{
  "encoder_arch": "resnet",
  "model": "image VQ-VAE",
  "dataset": "microscope photos of single blood and bone marrow cells",
  "train_examples": 97085,
  "image_size": 48,
  "crop_scale_min": 0.7,
  "horizontal_flip": true,
  "translate": 0.12,
  "color_jitter": 0.2,
  "bottleneck": "vq",
  "downsampling_factor": 8,
  "encoder_norm": "batchnorm",
  "encoder_activation": "relu",
  "encoder_depths": [2, 5, 5],
  "encoder_kernel_size": 3,
  "encoder_stem": "deep",
  "encoder_avg_pool_shortcut": true,
  "encoder_widths": [64, 112, 192],
  "loss": "l1",
  "latent_channels": 8,
  "decoder_norm": "batchnorm",
  "decoder_activation": "silu",
  "decoder_widths": [48, 48, 96, 192],
  "decoder_blocks_per_level": 2,
  "decoder_block": "plain",
  "decoder_attention": false,
  "decoder_upsampling": "nearest_conv",
  "codebook_size": 512,
  "init": "trunc_normal_002",
  "residual_init": "scaled_by_depth",
  "optimizer": "muon",
  "muon_scale": "spectral",
  "learning_rate": 0.012,
  "momentum": 0.95,
  "nesterov": true,
  "orthogonalizer": "newton_schulz_5",
  "adamw_lr_other_params": 0.002,
  "max_steps": 16600,
  "batch_size": 64,
  "epochs": 10.9,
  "lr_schedule": "step",
  "warmup_steps": 3320,
  "weight_decay": 0.01,
  "adamw_weight_decay_other_params": 0.01
}
Rows from block 9 of the encoder of a small image VQ-VAE, named by matrix and row number. Rows with one number belong to one channel. Each number is 128 + 32 x the weight over its row's rms, rounded and kept within 0 to 255. All counts start at 0.
After each channel's rows are labels from the 100 images, of 14976, where the channel reaches its highest value: "place" is the part of the image that holds the peak; "patch colour" is the nearest of a few named colours to the mean colour under the peak. Only what is clearly more common there than usual is listed. The data: microscope photos of single blood and bone marrow cells. In brackets: how many of the 100, against the usual share in percent.
# convs0: first 3x3 conv (encoder.blocks.9.convs.0.weight, 192x192x3x3, each kernel summed), inputs 0-95
# convs1: second 3x3 conv (encoder.blocks.9.convs.1.weight, 192x192x3x3, transposed, each kernel summed), outputs 0-95

convs0.6 [ 88  96 110 115 127 166 134 184 116  73 107  61  85  93 145 123 135 100 141 164 124  80 167  94  26 110 117  74 116 142 151 109 136 109  89 151 131 101  76 116 110 123 128 101 150  59 169 167 107 105  73 134 140 139 156 152 135 117 150 188 136 118 149 155 150 102 151  74 146 102 172 105  78 126 132 114 106 136  67 132 108 155 118 150 128 126 105 101 137 143  69 134 136  77 126 127]
convs1.6 [114 131 143 123 164 117  71 187  87 178 162 117 105 168 160 124 104 122 144 134  83  97  87 157 116 123 126 157 141 155 162 126 135 148 107 140 105 109 118 114 140  34 123 135  87 129 130 210  92  25 190 130 161  64 153 159 131 204 139 112 150 168 123 161 138 110 189 123 125 151  61 121 118 141  82 125 106  88 141 123 191 105 102 109 127 125 204 183 145  94 124 100 130 121 137 160]
place: middle left (28 vs 11.1); bottom left (27 vs 11.1)
patch colour: white (55 vs 20.3)

convs0.29 [148  93 108 112 124 117 164 120 104  63 139 121 141 175 124 106 117 140  94 132 109 120 111  40 179 111 144 152 121 135 111 125 190 136 154 156 215 120 183 140 134 163 152 107 166  88  97 104 105 153  58 171 131 227  87  80 103 149 112 156 157 157  82 141 121 136  88 150 191 143 128  64 124 141 154 130  96 140 120 130 129 135  94 153 102 183 124 164 120 118  86 100 151 163 134 102]
convs1.29 [118 106 116 126 170 155 108 147  80  94 171 126 133 159  87 124 113 152 112 144 136 151 100 141 157 128  64  67 162 173 166 160 236  89  90 135 170  70 141 169 183 120 143 148 210 136  92 149 103 219 110 110 105 119 126 108 141  56  97 107 192 112 131 142 153 107 134 185 111  95  94  70 120 117 146 111 133 142 127  79 144  85 114 136 150 199 168 141 124 128  85 102 129  66 122 123]
place: top left (29 vs 11.1)
patch colour: blue (29 vs 7.6); black (28 vs 0.6)

convs0.188 [150  96 127  86 205  92  93 164 121  70 136 124 192 143 149 108 150 145  76 113 104 124 106 137 104 145 108 178 135 137  98 153 131 130 174 121  81 127 158 160 102 125 147 128 167 158  96 100 152 105 153  91 173 205 164 150 149 115 111 189 149 133 130 123 151 140 137 190 124 138 102  71 134 149 141 123 120 106 144 142 118 128  99 193 117 106 106 122 202 169 118 132 109 141  67  87]
convs1.188 [147 117  70 105 123 130  87  59 128  91  95 164 128 120 109  98 154 102 144 124 154 161  88 114 107 110  74  41 222 142 125 161 119 131 124 162 123 140 211 107 133 164 134 130 208 121  81 113 127 172 146 121 148 119 162 108 152 106 160 107 133  63 156 144 136 121 149 156 115  56  93 131 106 111 194 181 114 148 122  76  85 144  67 160 131 169 177  96  46  83 102 104 171 173 161 144]
place: centre (57 vs 11.1)
patch colour: purple (52 vs 22.8); blue (31 vs 7.6)

convs0.136 [173  93 128 156 158 104 126 109  93 166 126 138  86 127 172 134 117 145 129 144 162 144 116 221  99 116 138 113 126 111 116 121 106 101 104 113  71 109 157 120 151 129 126 124  86 112 107 124  53 110  91 125 114 113 146 138 103  99 107 162 110 101 153  83 170 111 137  76 239 177 126 131  78 100 109  79 108 144 127 123 101 156 188 140  83 204 189 100 181 179 162 103 152 107 113  87]
convs1.136 [ 91 150  75  67  88 136 106 121 105 138 102 137 169 118 128 103 192 127 101  81 180 115 123 168 121 108  97 102 179 156 105 106 119  98 142 112 172 150 143 110  52 129 117 146 123 167 137 107 168 114 143 135 160 113 121 130 123  83  96  92  59 139 123 111 155 177 126 160 106  74 116 146 115 176 138 112 123 169 133 161 123  70 110 150 123  87  32 131 203 192 161 118 125 169 141 147]
place: bottom centre (27 vs 11.1)
patch colour: blue (29 vs 7.6)

convs0.109 [138 132 146 120 172 145 158  89 138 120 104  35 154 130 116 125 160 155 179 117 139 103 115 199 125 137 153 149 101 131 134 142 102 110  99 142 100 146 101 179  89  85  56 143 131  89 149 177 203  89 107 136 110 210 170  82 157 142 121 176  99 162 101  79 145 120 108 169 163 136 170 111  82  94 169 137  87  84 134 139 141 175 163 171 180  78 117  88  70 129 112  70 146 105  86 143]
convs1.109 [176 157 136  64 142  80  45 160 114 117 137 180 133 119 127  81 142 118 148 142 120 173 170 113 105 147 155 106 146 174 138  86 146  85 140 125  91 121 174 101 115 178 107 173 114 154 106 140 125 174 195 167 190 126  89 157 149 155 105 161  48 141 127 104 127 142 118 113 123 118 120 123 122 142 134 199 184  94 164  77 123 123 111 124  92 182 172 140 167  84  95 104 131 177 149 160]
place: middle right (30 vs 11.1)
patch colour: purple (46 vs 22.8)

convs0.178 [142 101  93 140 129 125 165 134 184 128 150 157 108 112  93 144  87 144 141 128  74 153 171 101 148 171 118 117 139 132 110 102  67 175 168 149 188 131 164 144 143 154 140  99 152 118 154 146 183 142 148 125 108 117 145  98  86 144 136 121 133 124 151 126 177  76 104 165 118 147 105 146 182 111  39 109  75 153 140 147  65 124 132  95 163  70  78 183 142 151  89 118 118 115 151 111]
convs1.178 [ 67 115 157 134 120 131 147  99 142 120  88  95 147 145 169 177 118 186 115  98 125  93  86 141 125 141 129 130 114  97 170 157 107 126 122 163 155 154 140 109 124 154 144 131 162  98 152 137  97  71 123  87 133 117 124 132 157 156 173 156 132 115 168 161  95 180  88  90 186 130 122 146  99 150 118 196  93 130 180  98 155 178  85 118 158 141 149 157 176  98 149 169 125 147 144 159]
place: centre (45 vs 11.1)
patch colour: blue (42 vs 7.6)

convs0.16 [158 109 122 176  76 113 115  17 147 169 107 185 204 153 107 104 142 113 108 104 124 131  94 139 105 143  97 102 145  97 170 158 104 128 117 116 118 130 140 134 220 180 104 142 149 136 132 159  99 145  91 146 155 173 135 125  99 143 114  84 176 104 162  95  95  92 145 101 110  76 117 174 130  75 156 106 140 139 129 111 104 170 133  59 127 116 103 163 154 144  76 140 168 120  90 136]
convs1.16 [133 125 149 125 170 123 156 144 161  71 164 120 126 182 155 146 127 148 114  84 165 118 131 103 133 122 154  95 142 132 124 123 136 105  43 179 158 158 137 102 136  77 127 157 187 130 116 110 145 134 137  89  73 122 127 137 127 120 135 164 173 104 139 155 153 116 174 122 187 133 131  84  85 137 126 111 136 102  70 133 152 132 132 158 160 170 129 108 165 146 123 153 158 134 182 119]
place: bottom centre (39 vs 11.1); centre (30 vs 11.1)
patch colour: purple (51 vs 22.8)

convs0.52 [ 94  96  97 135 119 130 151  55 153 105 107 105 150 111 143  80 140 131 137 103 159 143 106 155 154 146 153 136 101 112 135 167 102  96 105  95 174 134 125 122 165 101 125 132 126 133 134 209 127 122 177 169 144 149 127 143 128 125 130 152 170 126 167 129 138 121 121  94 133 148 145 136 107 131 126 128  71  81 134  81 127 163 137 105  92  91 146 160 161 109 101 119 115 118 119 139]
convs1.52 [122 147 155  50 141 130 123 170 125 103 112 156 137  97 123 174 144 128 167 144 117 156 167 126 116  76  91 224  86 143 117 149 116 126  75 155  75 128 145  94 102 124 176 137 119 153 154  53 128 116  82  96 117  75 114 123 132 132 143 157  79  92 163 155 145 116 129 111 139  97 117 121 137 116  98 146 140 120 116 121 120  93 124 146 176 188 166 109 182 177  87 124 129 173 103 116]
place: top left (28 vs 11.1); centre (27 vs 11.1)
patch colour: blue (47 vs 7.6)

convs0.130 [105 120 109 106 141 122 102 141 120 134 131 150  99  78 150 120 123 155 153 134 123 163 131 165 117 134 103  80 173  98 138 103 145 113 129 174 126 144  96  83 132 174 196 123 124 255 139 102  87 130 103 149 112 153  95  88 179 126 111  71 148 123 155 139 113 119 146  59 124 123  97 155  30 120  80 100  67 153 123 144 113 154 124 101 142 135  18 131 138  91  97 120 128 122 141 107]
convs1.130 [124 155 107 200 129 145 150  87 155 122 150  80 143 107 140 175 106 115 143 126 111 107 168 104 147 125 112 120 159 144  91 143  99  90 104 100 215 197 159 145 137  88 151  88 147 118 178 163 140  54 165 108 119  97 139 143  95 160 155 153 122 142 144  99 137 163 116 132 146 158 104 154 100 117 148 115 152 178 160 163 138 182 134 137 141 162 110 135 104 154 130 197 148  59 194 107]
place: middle right (27 vs 11.1)
patch colour: pink (52 vs 25.2)

convs0.172 [130 139 195 135 135 141 145  63 128 153 151  98 133 136  71  97 112 152 130 121 180 122 105 138 133 130 160 137  85 114  79 159 151 109 113 138  22 132 157 119  78  64 130 181 139 175 136 131 178 112 112 143 141 142 165 145 129 118 166 191  65 132  93  78  96 124 123 255  93 104 168 118 163 108 166 123 151 139 117 147 140 128 126 118 136  42  92 138  87 152 164 120 164 120  78 186]
convs1.172 [108 137 102 131 133 114 115 184 118 116 145 118 123 122 137 153 128 155  86 139 131 168 126 126  76 119 125  96 144 126 139 142 141 152 166 105 178  82 148  95 126 155  85 153 121 124 136 126 134 149 114 168 106 191 129  59 172 113  94 130 116  19 140  99 123  95 122  98 124 134 125  59 119 136 125 152 165 113  93  86 142 136  90 101  74 190 113 166 114  96 157  92 153 101 100 141]
place: top left (29 vs 11.1)
patch colour: pink (54 vs 25.2)

convs0.156 [166 143  87 131 115 146 147 119  88 121  82 135  73 113 148 142 145 153 126 140 100 137 120 164 122 134 132 131 169 141 153 159 114 125 147 150 146 116  93  96 196 190 161 147 143 172 142 180 160 155 171 158 109 122 140  94 116 145  95  88 134 112 141 144 112 108 165 143 124  64 179 147  81 106 122 140 149 115 197 127  66 143  99 129 132  98  41 155 132 154 101 127 138 132 115 172]
convs1.156 [ 93 138 143 167 124 153 123  94 183 121 101 159 150  83 150 181 157 139 115 138 123 147 145 125 128 115 193 125  97 128 114 193 114 192 169  69 117 132 163  81 219 135 146 145 120 150 145 133  94 123 140  91  52 115  88  99 139 156 186 133  98 129 112  92  86 151 158  83 168 154 134 171 149 180 100 154  82  95 181 154 124 152 132  97 146 142  93 153 123 135  80 158 147 110 112 143]
place: middle right (27 vs 11.1)
patch colour: purple (50 vs 22.8)

convs0.24 [127  97 112  76 129  98 133  89  90 132 165 117 185 151 168 182 127 138 126 104 100 138 153  72 162 110 113 149 137 158 111 174 153  99 119 158  91 102 111 128  93 121 143 136 201 129 122 105 110 112 210 175 144 204 149 104 102 133  89  93  79 150 131 154 161 143 113 139 135 164 119 118 159  86 142 126 191 146 177 163 160 117  82 120 112 157 182 119 170 135 139 137 126 150 146 148]
convs1.24 [146 114  97  79 143 116 111 111 131 145 180 123 145 133 148 100 156 116 174 224 143  99 187  88 222 119 136  92 158 162 134 179 152  85 183 182 138 102 106 123 157 122 140 174 166 118 123 172 168 198 139 116  54 106 119 134 204 113  51 160 177 146 128 120 100 136 137  84 147  80 124 164 137 109  92 178 127  95 157 126 106 100 145 127  92 147  82  87 161 121 157 126 119  83  96 115]
place: top left (34 vs 11.1)
patch colour: purple (63 vs 22.8)

convs0.177 [ 93 131 105 140 105  74 121  87  97 116 125 119 129 127 109 115 129 134 158  94  88 147 116 161  99  79 175 138 122  93  77 120 123 117 108 129 107 149 143 132 111 100  91 125  79 198 140 192 165 115 187 116 124  63  84 123 123 130 138 101 153 144 118  98  81 145 134  64 151  98 144 160 157  85 170 149 107 137 133 122 115 122 119 101  74 136 182 165 126 147 100 107 177 121 156 148]
convs1.177 [138  94 129 185 118 153 145 106 128 164 111 167 134 152 209 164 119 143 146 112  94  91 141 119 137 118  89 123 123 165 193 124 152 101  95  71 175 141  75 128 168 137 101 118 102 123 144 179  82 126 102 121 153 157 118 150 100 126 132 141  54 177  80 132 116 101 130  49 163 125 136 137  64 143  63 150 139 105 120 109 108 134 143 112 150 164  23  81 217 139 120 145  91  76 155 150]
place: middle right (41 vs 11.1)
patch colour: pink (57 vs 25.2)

convs0.95 [135 156 151 167  99  52 129 134 112 114 129 125 109 119  98 137  86 121 139 109  56 128 119  91 132 137 137 120 103 131 149  90 154  80 136  97 110 114 172 133 128 105 110 128 139 121 135   0 116  94 113 119 119  69 104 158 172 140 147 148 102  92  75  94  97 167 100 175  68 111 107  99 118 118  66 167  82 143 115 128 106 105 155 167 164 125 208 162 146 134 146 165 121 127 120 138]
convs1.95 [143 106 175 104 112 141 155 155 146 163 129 119 164 137 103  86 138 118 151 100 143 168 137 132  90 164 116 116  61 106 138 123 103 145 162 156  82 105 133 147  36 143 114 172 173 141 153 151 187 189 111 137 125 134 126 125 121  52  87 114  72  88 112 176 118 177 129 123  95 106 160 166 191  91 141  42 181 123 107 104 143 155 127  92 114 124 114  93 138 113 170  56 153 143 128 150]
place: centre (40 vs 11.1)
patch colour: purple (54 vs 22.8); blue (36 vs 7.6)

convs0.94 [141 134 138 115 104  63 106 151 101 146 158 193 203 106 198 139 138  41 116 133 141 163 120  11 121 161 127 113 157 131 111 133 101 119 159 141  47 103 144 136 137 130 118  87 178 120 170 139 109 141 128 156 147 122 118 130 142 125 120 174  94 170 130  80 113  98 115 200 129 126 129 104 187 133 101 157 141 152 114 166  73 112 110 143 103 180 147 156 153 150 174 193  71 186 125 107]
convs1.94 [116 123 207  78  43 134 120 117 110  79 147 117 105 165 159 116 139 101 185 141 151 188 158  90 196 101  98 173 154  95 174 140 115 171 124 137 143 135 130 111 135 108  84 182 137 135 132 120  58  99 143 104 132  97 116 159  55 157 126 102 199 137 111 152 110 136 157 129 149 128 110 126 157 154 109 141 150 161 160 158 141 158 124 101 105 111 144  74 136  86 151 155 127 117 153 109]
place: bottom centre (38 vs 11.1)
patch colour: pink (57 vs 25.2)

convs0.41 [105 159 131  83  94 136 142  98 155 110  91 135 133 149 145 115 194  88 162 146  95 140 128 133 223 108 140 112 104 104 163 115  96 187 134 119  70 148  62 127  77 133  64 128 131 119 129 132 169 143 117 155 151 115 182 112 105 146 134 141 183 127 139 139 211 134 141  95  74 185 136 180 140  69 107  52 167 114 119 108  97 100 140 119 141 147 167  92 134 136 121 154  39 137 126  93]
convs1.41 [ 99 115  95 125 196  98 183 134 124 140 107 113 142  92 162  80  88 164 161 161 171 128  89 124  90 120 114 131 112 134 164  87 114 112 127 159 118 145 109 145  90  95 177 129 131 140 113 142  95 100  58 131 122  93 145 199 150 174 189 147 115 131 148  99  82 139 129 141 169 152 145 154  70 136 125 157  72 162 123 165 108  88 105 143 109  91 171 128 112 140  99 170 156 134 120 104]
place: centre (55 vs 11.1)
patch colour: purple (55 vs 22.8); blue (40 vs 7.6)

convs0.142 [149  99 149 132 149 142 151 123 137 113 157  19 126 104 120 126 143  92 119 109  79  95 105 162 149 166 103 101  96 115 182 164  90 166 114  92 220 105 139 172 179 108  95 120 134 148 124 196 159 112 113 104 122  95 131  75 114 129 125 130 149 121 104 141 149  90 124  24 148 121 105 115 125 106 118 106  78 165 115 115 100 156 172 107 139 151 127 148 169  88  97 116  77 108 168 121]
convs1.142 [ 68 134 122 130 140  79 119  91 145  84 111 162 141 112 131  87 162 189 133 135 157 118 147 122 135 114 162 176  88 216 181  93 187  98 126 187 109  88 118  43 146 161 119 123 166 127 121 118  95 116 124 126  78 145 100 120 182 141 121 167  96 152  77 163 107 135  89 111 164  58 107 131  68 166 161 133 118 138 114  91 125 136  37 142 184 103 111  82 155 155 147  77 173 122  82 135]
place: middle left (39 vs 11.1)
patch colour: purple (46 vs 22.8)

convs0.34 [139  96 152  95  72  87 145 135  62  86 164 107 154 146 100 136  93 180 111  93 110  75  98 112  74 183 137 165 148 118  86 106 151 127 119 164  62 100 187 118 106 156 115 124 138 146 115  74 120 121  65 191 110 181 114 119 113 130 143 181 160  99 125  65  77 119 129 161 126 140 136 168 118 157 142 114 100  93 174 112 112 141  83  96  83 138 183 124 161 141 209 116  93 122  86 120]
convs1.34 [168 147  97 103 180  96 194 108 120 147  45 101 158 148 118 181 189  73 116 114 118 147 130 128 162 132 110  69 172 190 113 110 130 140 142 133 109 140 100  87 119 211 158 174 141 106 130 129 157 199 146  99 139 118 141 152 152 158 138  55 130 141 161 145 140 144  51 170  80 126  64 163  96 107 155  84 143 166 210 122  95 140  90 128 133  73 127 109 126 142 121 163 169 170 142 143]
place: bottom left (30 vs 11.1)
patch colour: purple (53 vs 22.8); blue (27 vs 7.6)

convs0.21 [138 134 114 116 110 149  82 139 113 135 104 153 141 105 163 118 107 160 130 110  92 170 159 116 164 104 126 136 100 106 134  88 112 133  94  59  89 177 163  89  48 166  96 158  81 174 142 129 140 106 102  53 145  33 104 131 108 147 105 145  92 151 149  96 132 111 157 115 130 100 111 134  55 140 146 141 170 104 120 131 106 111 117 139 200 126 132 141  73 154  95 110 178 152 170 136]
convs1.21 [114 131 138 187  91 131 142 154 152 158 124 109  76 187 108 133 114  98 123 166 145 170  93 155 143 164 139 184 127 147 114 154 174  86 100 180  68 120 134 148 110 152 163  81 104 132 153 124 110 151 167 158 190 223 151  92 119 109 134 127  83 117  93 140 199 152 130 147  92 160 160 138 213 123 130 136  69 202  92 136 106 173 160 120 148 146  46 123  84 173 210 141 179 114 145 110]
place: middle right (33 vs 11.1)
patch colour: pink (55 vs 25.2)

convs0.31 [137 122 122 109  62 118 139 148  86  98 196 152 108 167 128 126 103  84 127  95 108 101 152  86  81 135 144  91 173 134 135 141 130 133 171 165 189 115 109  90 165 103 162 137 167 218 142 125 143 173 157 125 140 198 115 129  57 113 132 145 162 154 162 119 120 120 117  84 104 129 135 148 144 177 218 150  81 155 153 155 205 169 117  92  99 138 125 124 136 125 163 154 102 167 162 122]
convs1.31 [164 102 116 111 120 164 154 142 165 135 125 133 101 146 194 122 120  94 150 146 147 106 110 113 161 143 108  95 164 112 150 142 166 152  89 214 172 156 108  89 116 105 158 110 146 145 102  80  54  33 155 114  81  57 124 138 130 130 201 168 135 131 142 191 142 167 119 151 126 163 146 156 120  55  80 120 163  98 133 187 151 159 131 147 137 121 188 127 120 121 112 149  98 150 154 137]
place: centre (37 vs 11.1)
patch colour: purple (54 vs 22.8); blue (40 vs 7.6)

convs0.99 [139 121 199 150 106 120 107 121 134 162 154 105 114 123 120  72 182 118 123 122 149 110 121 148 105 122 119  96  83 144 133 208 118 100 146  85 112 113 158  88 171 149 104 134 151 148 103 128 128 153 148  66 171 184 104 169 120 112 103 158 168 163 178 121 157 107 134 157 120  78 174 109 113  85 172 122 144 134  39 129 124  99 106 101 105 136 210  97 184  67 122 102 121 191 116 134]
convs1.99 [103  92  97  59 150 157 109 200 166 147 150 170 144 122 124 149  71 129 131 136 160  94 126 111 111 136 138 123 166 136 124 162  69 204 170 133  66 129 112 163 118  47 112 122  86 174 159 159 137 114  62 146 136  89 136 152 140 145 121 118 121 132  64 102  97 141 126 104 146 123 134 156 156  64  59 148 186 119 152 137 186 161 112 147 113 100  99  97 124 154 155 185 153 106  77  80]
place: centre (43 vs 11.1)
patch colour: blue (50 vs 7.6)

convs0.40 [168 107 154 134 182 149 111  92 125 132 155 140 104 119 140  92 178 124  68 134 110  76  97 238 125 189 113 136 140 129 137 120  80 105  60 138 121 110 141 147 144  65 125 149  22 146 112  95  97  99  94 127 171  57  85 151 148 111 108 141  72 153 167 117 191  93 106 137 166 161 130 137  83 126 106 116 103 123 147 108 147 119 177 109 150  95 148 128 117 144 174  97 144 104 107 127]
convs1.40 [133 124 154  73 106 130 137 123 108 105  95 109 136 144  98  84 193 103 161 106 210 118 187 146 115 124 118 152 101 119 161  98 135 177 106  72 177 124 106  97  64 126 117  92  49  61 116 139 162 127 101 132 172 104 139 176 155 125 175  97  86 123  89 101 161 154  69 155  91 131 126 203 126 119 197  83 171  97 206 139  67  79 111 193 134 106 118 117 168 156 165 131 111 140 143 139]
place: top left (27 vs 11.1)
patch colour: grey (49 vs 22.7)

convs0.54 [147 129 137 165 153 116 141 141 146 159 153 102 149 139  37 124 128 168  97 150 129 174 115 133 120 146 114 155 107 112 120 137 117 116 147  99 191  98  59 180 109  82 110 135 151 143 146  50 101 143  78 111  99 216  79 144 182  93 140 238 105 142 142 120 120 168 118 165 119 121 101  88 124 132 117 110 128 137  60 128  91 118 104 147 146 108 104 131  95 122 168 120 125 166 140 157]
convs1.54 [133 122 135  51  81 140 127 132 149 149  91 146 178 110 135 104 122 169 158 170 143  99 146  91  60 116 100 150 155 137 123  95  95 165 148 151 101 126  89  93  84 105  79 140 122 149 174 123 162 123 114  93 127  69 123  96 130  98 141 130  79 100 107  88  97 129 176 102  76 157 109 159 122 146 128 104  94 154 101 143  28 141 101 157 110 130  78 160 146 163 120 175 149 162  94 100]
place: middle right (43 vs 11.1)
patch colour: purple (50 vs 22.8); blue (32 vs 7.6)

convs0.45 [139 118 130 162 116 145 140  95 106 142 128  76 129 134  78 170  57 153 143 122  89 126 136  63  66 116 121 119 105 129 134 122  99 113 104 115  65 141 131 147 105 118 127 128  98 112  89 131 178 122  87 115 141 127 165  63  91  95 125 102 118 126 146 149  83 135 119 106 119 110 146 169 171 108  98 131  69 131 103 130  91 156 142  94  89 118 128 104  56  54 121 117 122 110 159 129]
convs1.45 [136 107 159 124 164 186 158 163 162 172 127 128 163 100  85 108 178 126 106 139 108 134 153 183 144 151 148  93  77 111 141 147 122 127 156  97 158 113 149 102 170 161 208 126 184 121 124 163 124  73 156 117  83 162 109 102 139 172 170 108  84 130 137 153 105 143 102 167 170 167 137 159 126  87 115 150  56 143 138 133 154 145 144 137 177 176 110 148 178 125 179 130 126 121  97 156]
place: top left (42 vs 11.1)
patch colour: blue (54 vs 7.6)

convs0.155 [ 66 138 187 129 155 135 119  94 117 167  98 106  95 126  77  78  86 109 162 129 171 152 141 121 177 164 146 109 144 139 179 103 140 123 120 146 225 117 130 133 145 144 119 106 187 146  89 155 114  64 110 148 164 246 162  94 121 138 138 101 132 149  74 131 116 126 117 132 121 178 115 165 170 136 135 141 106  81 181 144 106 108 152 149 147 120  62 172 162 136 133 123 140 106 173 112]
convs1.155 [157  68  65 106 158  91  70  95 109 172  52  96 146 192 130 167 140 135 155 136 142 127  46 133 179 139 182 127 118 146  73 130 158 105  17 130 144 129 211  74 119 110  80 125 128 108 160 111 144 110 170 104  87  93 154 134 168 131 106 147 189 159 156 156 143 146  50 107 171 161 134 110  94 101 127 116 123 142 118 142 151 113 121 136 152 167 160 114  88 117 132  56 105 122  83 133]
place: bottom centre (27 vs 11.1)
patch colour: blue (28 vs 7.6)

convs0.105 [132 107 134 156 185 102 102 170 103 113 123 133  90 120  75 147 116 148 120  82  80 134 118  73 108 114 131 126 124 138 117  67  96 129 152 110  18 157 123 137  76 120 117 103 110 196 116  96 125  93  68  74 107 163 121 125  93 126 160 138 147  91 113 115 139 146 119 182  56 121 116 122 151 124 173 153 103  98 109 136 112 131 143 137 149 124 130 205 140 106 141 118 119 117 150  90]
convs1.105 [140 164 162 153  68 164 119 133 135 186 126  94 118 181 132 142 136 119 117 163  96 144 167 190  55 126 107  87 126 166  84 115 185 182 207 198 130 122 143 155  24 140 129 123 167 137 106 165 127 103 144 177 160 118 182 137  94 162 138 159  83 138 142 166 161 129  99 198  62  99 150 165 153  86 152 130 138 158 120 102  83 157 168 189  82 134 107  91  77 166 110  55 163 156  88 126]
place: bottom left (29 vs 11.1)
patch colour: purple (65 vs 22.8); blue (26 vs 7.6)

convs0.179 [ 87 103 100  95 109 134 109 133 139 133 144 129 143 137 170 117 122  99 103 167 136  68  88  42 111 147  87  91 130 133 104 121 182  86 132  82  53  99 132 130 105 132 153 175 156 195 141 141 121 116 126 145 222 183 113 167 157 108 114 122 100 129 100 103 142 139 135 193  76  96 113 126 124 124 144 119 131 141 130 148 171 146 106  74 102 154  85 117 149 101 135 152 142  98  69  68]
convs1.179 [161 110 116 138 164 162 174 190 102 147 136 147 167 142 115 154 121 107  94 153 112 154  91 145 188 158  66  79 165 137  87 142 109 106 159 135 135 115 114 116 148 182 156 108 139  68 126  95 105 181 115 146 107  99 140 102 157  94 145 105 180 157 197 154 122  70 139 109 168 124  84  93 127 102 136 138 143 209 105  81 159 125 138 129  71  76 155 165  76 115 105 127  82 119 188 130]
place: centre (40 vs 11.1)
patch colour: blue (31 vs 7.6)

convs0.121 [110  89 127  98 158  69 148  74  78  95 104  89  99 124 163 111 124 102 110 131 123 167 108 145 100 133  77 124 166 115 100 125  88 110 121 153 142 102 180 101 143 118 183 133 170 138  99 104 104  88 156 135 128 135 135 143 124 147  91 102 156 119 177 121 147 130 123 127 149 158 108 187 172 146 121 194 135 149 186 111 112 113 136 122  94 137 184 142 131 126 116  96 144 172  83 116]
convs1.121 [139 179 157  44  69 157 143  73 107 126  93 100 149 143 119  95 156  69 154 126 113  92 157 107 189 107 143 151 123 128 144  96  93 148 138 210 101 161 106 134 133 154  74 126  90  86  98  83 160 158  97 146 146  93 123 146  75  89 144 108 118  94 118 146 127 162 112 149 125 153 132 150 167  95 147 108 163 143 125 137 109 163 131 117 125 102  85  97 191 159 172 156 138 121 136  58]
place: middle left (29 vs 11.1)
patch colour: purple (47 vs 22.8)

convs0.144 [160 131 132 124 108 106 147 135 116  66 109  78  81 112 123 118  93 199 115 154 115 142 140  74 182 148  73 134 153 132 145 117 142 114 140 182 208  96 137  82 166  90 123  87 128  75 140  80 126 140 148 155 158 129 117 114 118 137 124 153 227 132 141 116 117 109 139 129 166 101  64 122 153 158 116 144  70 117 165 129 150 123 124 139  93 106 180  56  90 109 103 150  73 121 107  92]
convs1.144 [127 104 107  70 144  86 142  94 117 114 116 121 147 124 112  95 149 144 158 150 115 125 127 156 161 150 172 128  61 118 161  93  72 164  85 170 108 131 137 107 158 130 114 135 133 122 166  92 150  96 140 106  95 135 107 134 145 154 128 142  84  89 125 187 129 117 153 151 109 113 147 157 130  44 166 108 217 145 138 122  71  93 120 143 196 157 170 139 163 170 157  99 160 121 135  83]
place: top left (37 vs 11.1)
patch colour: purple (56 vs 22.8)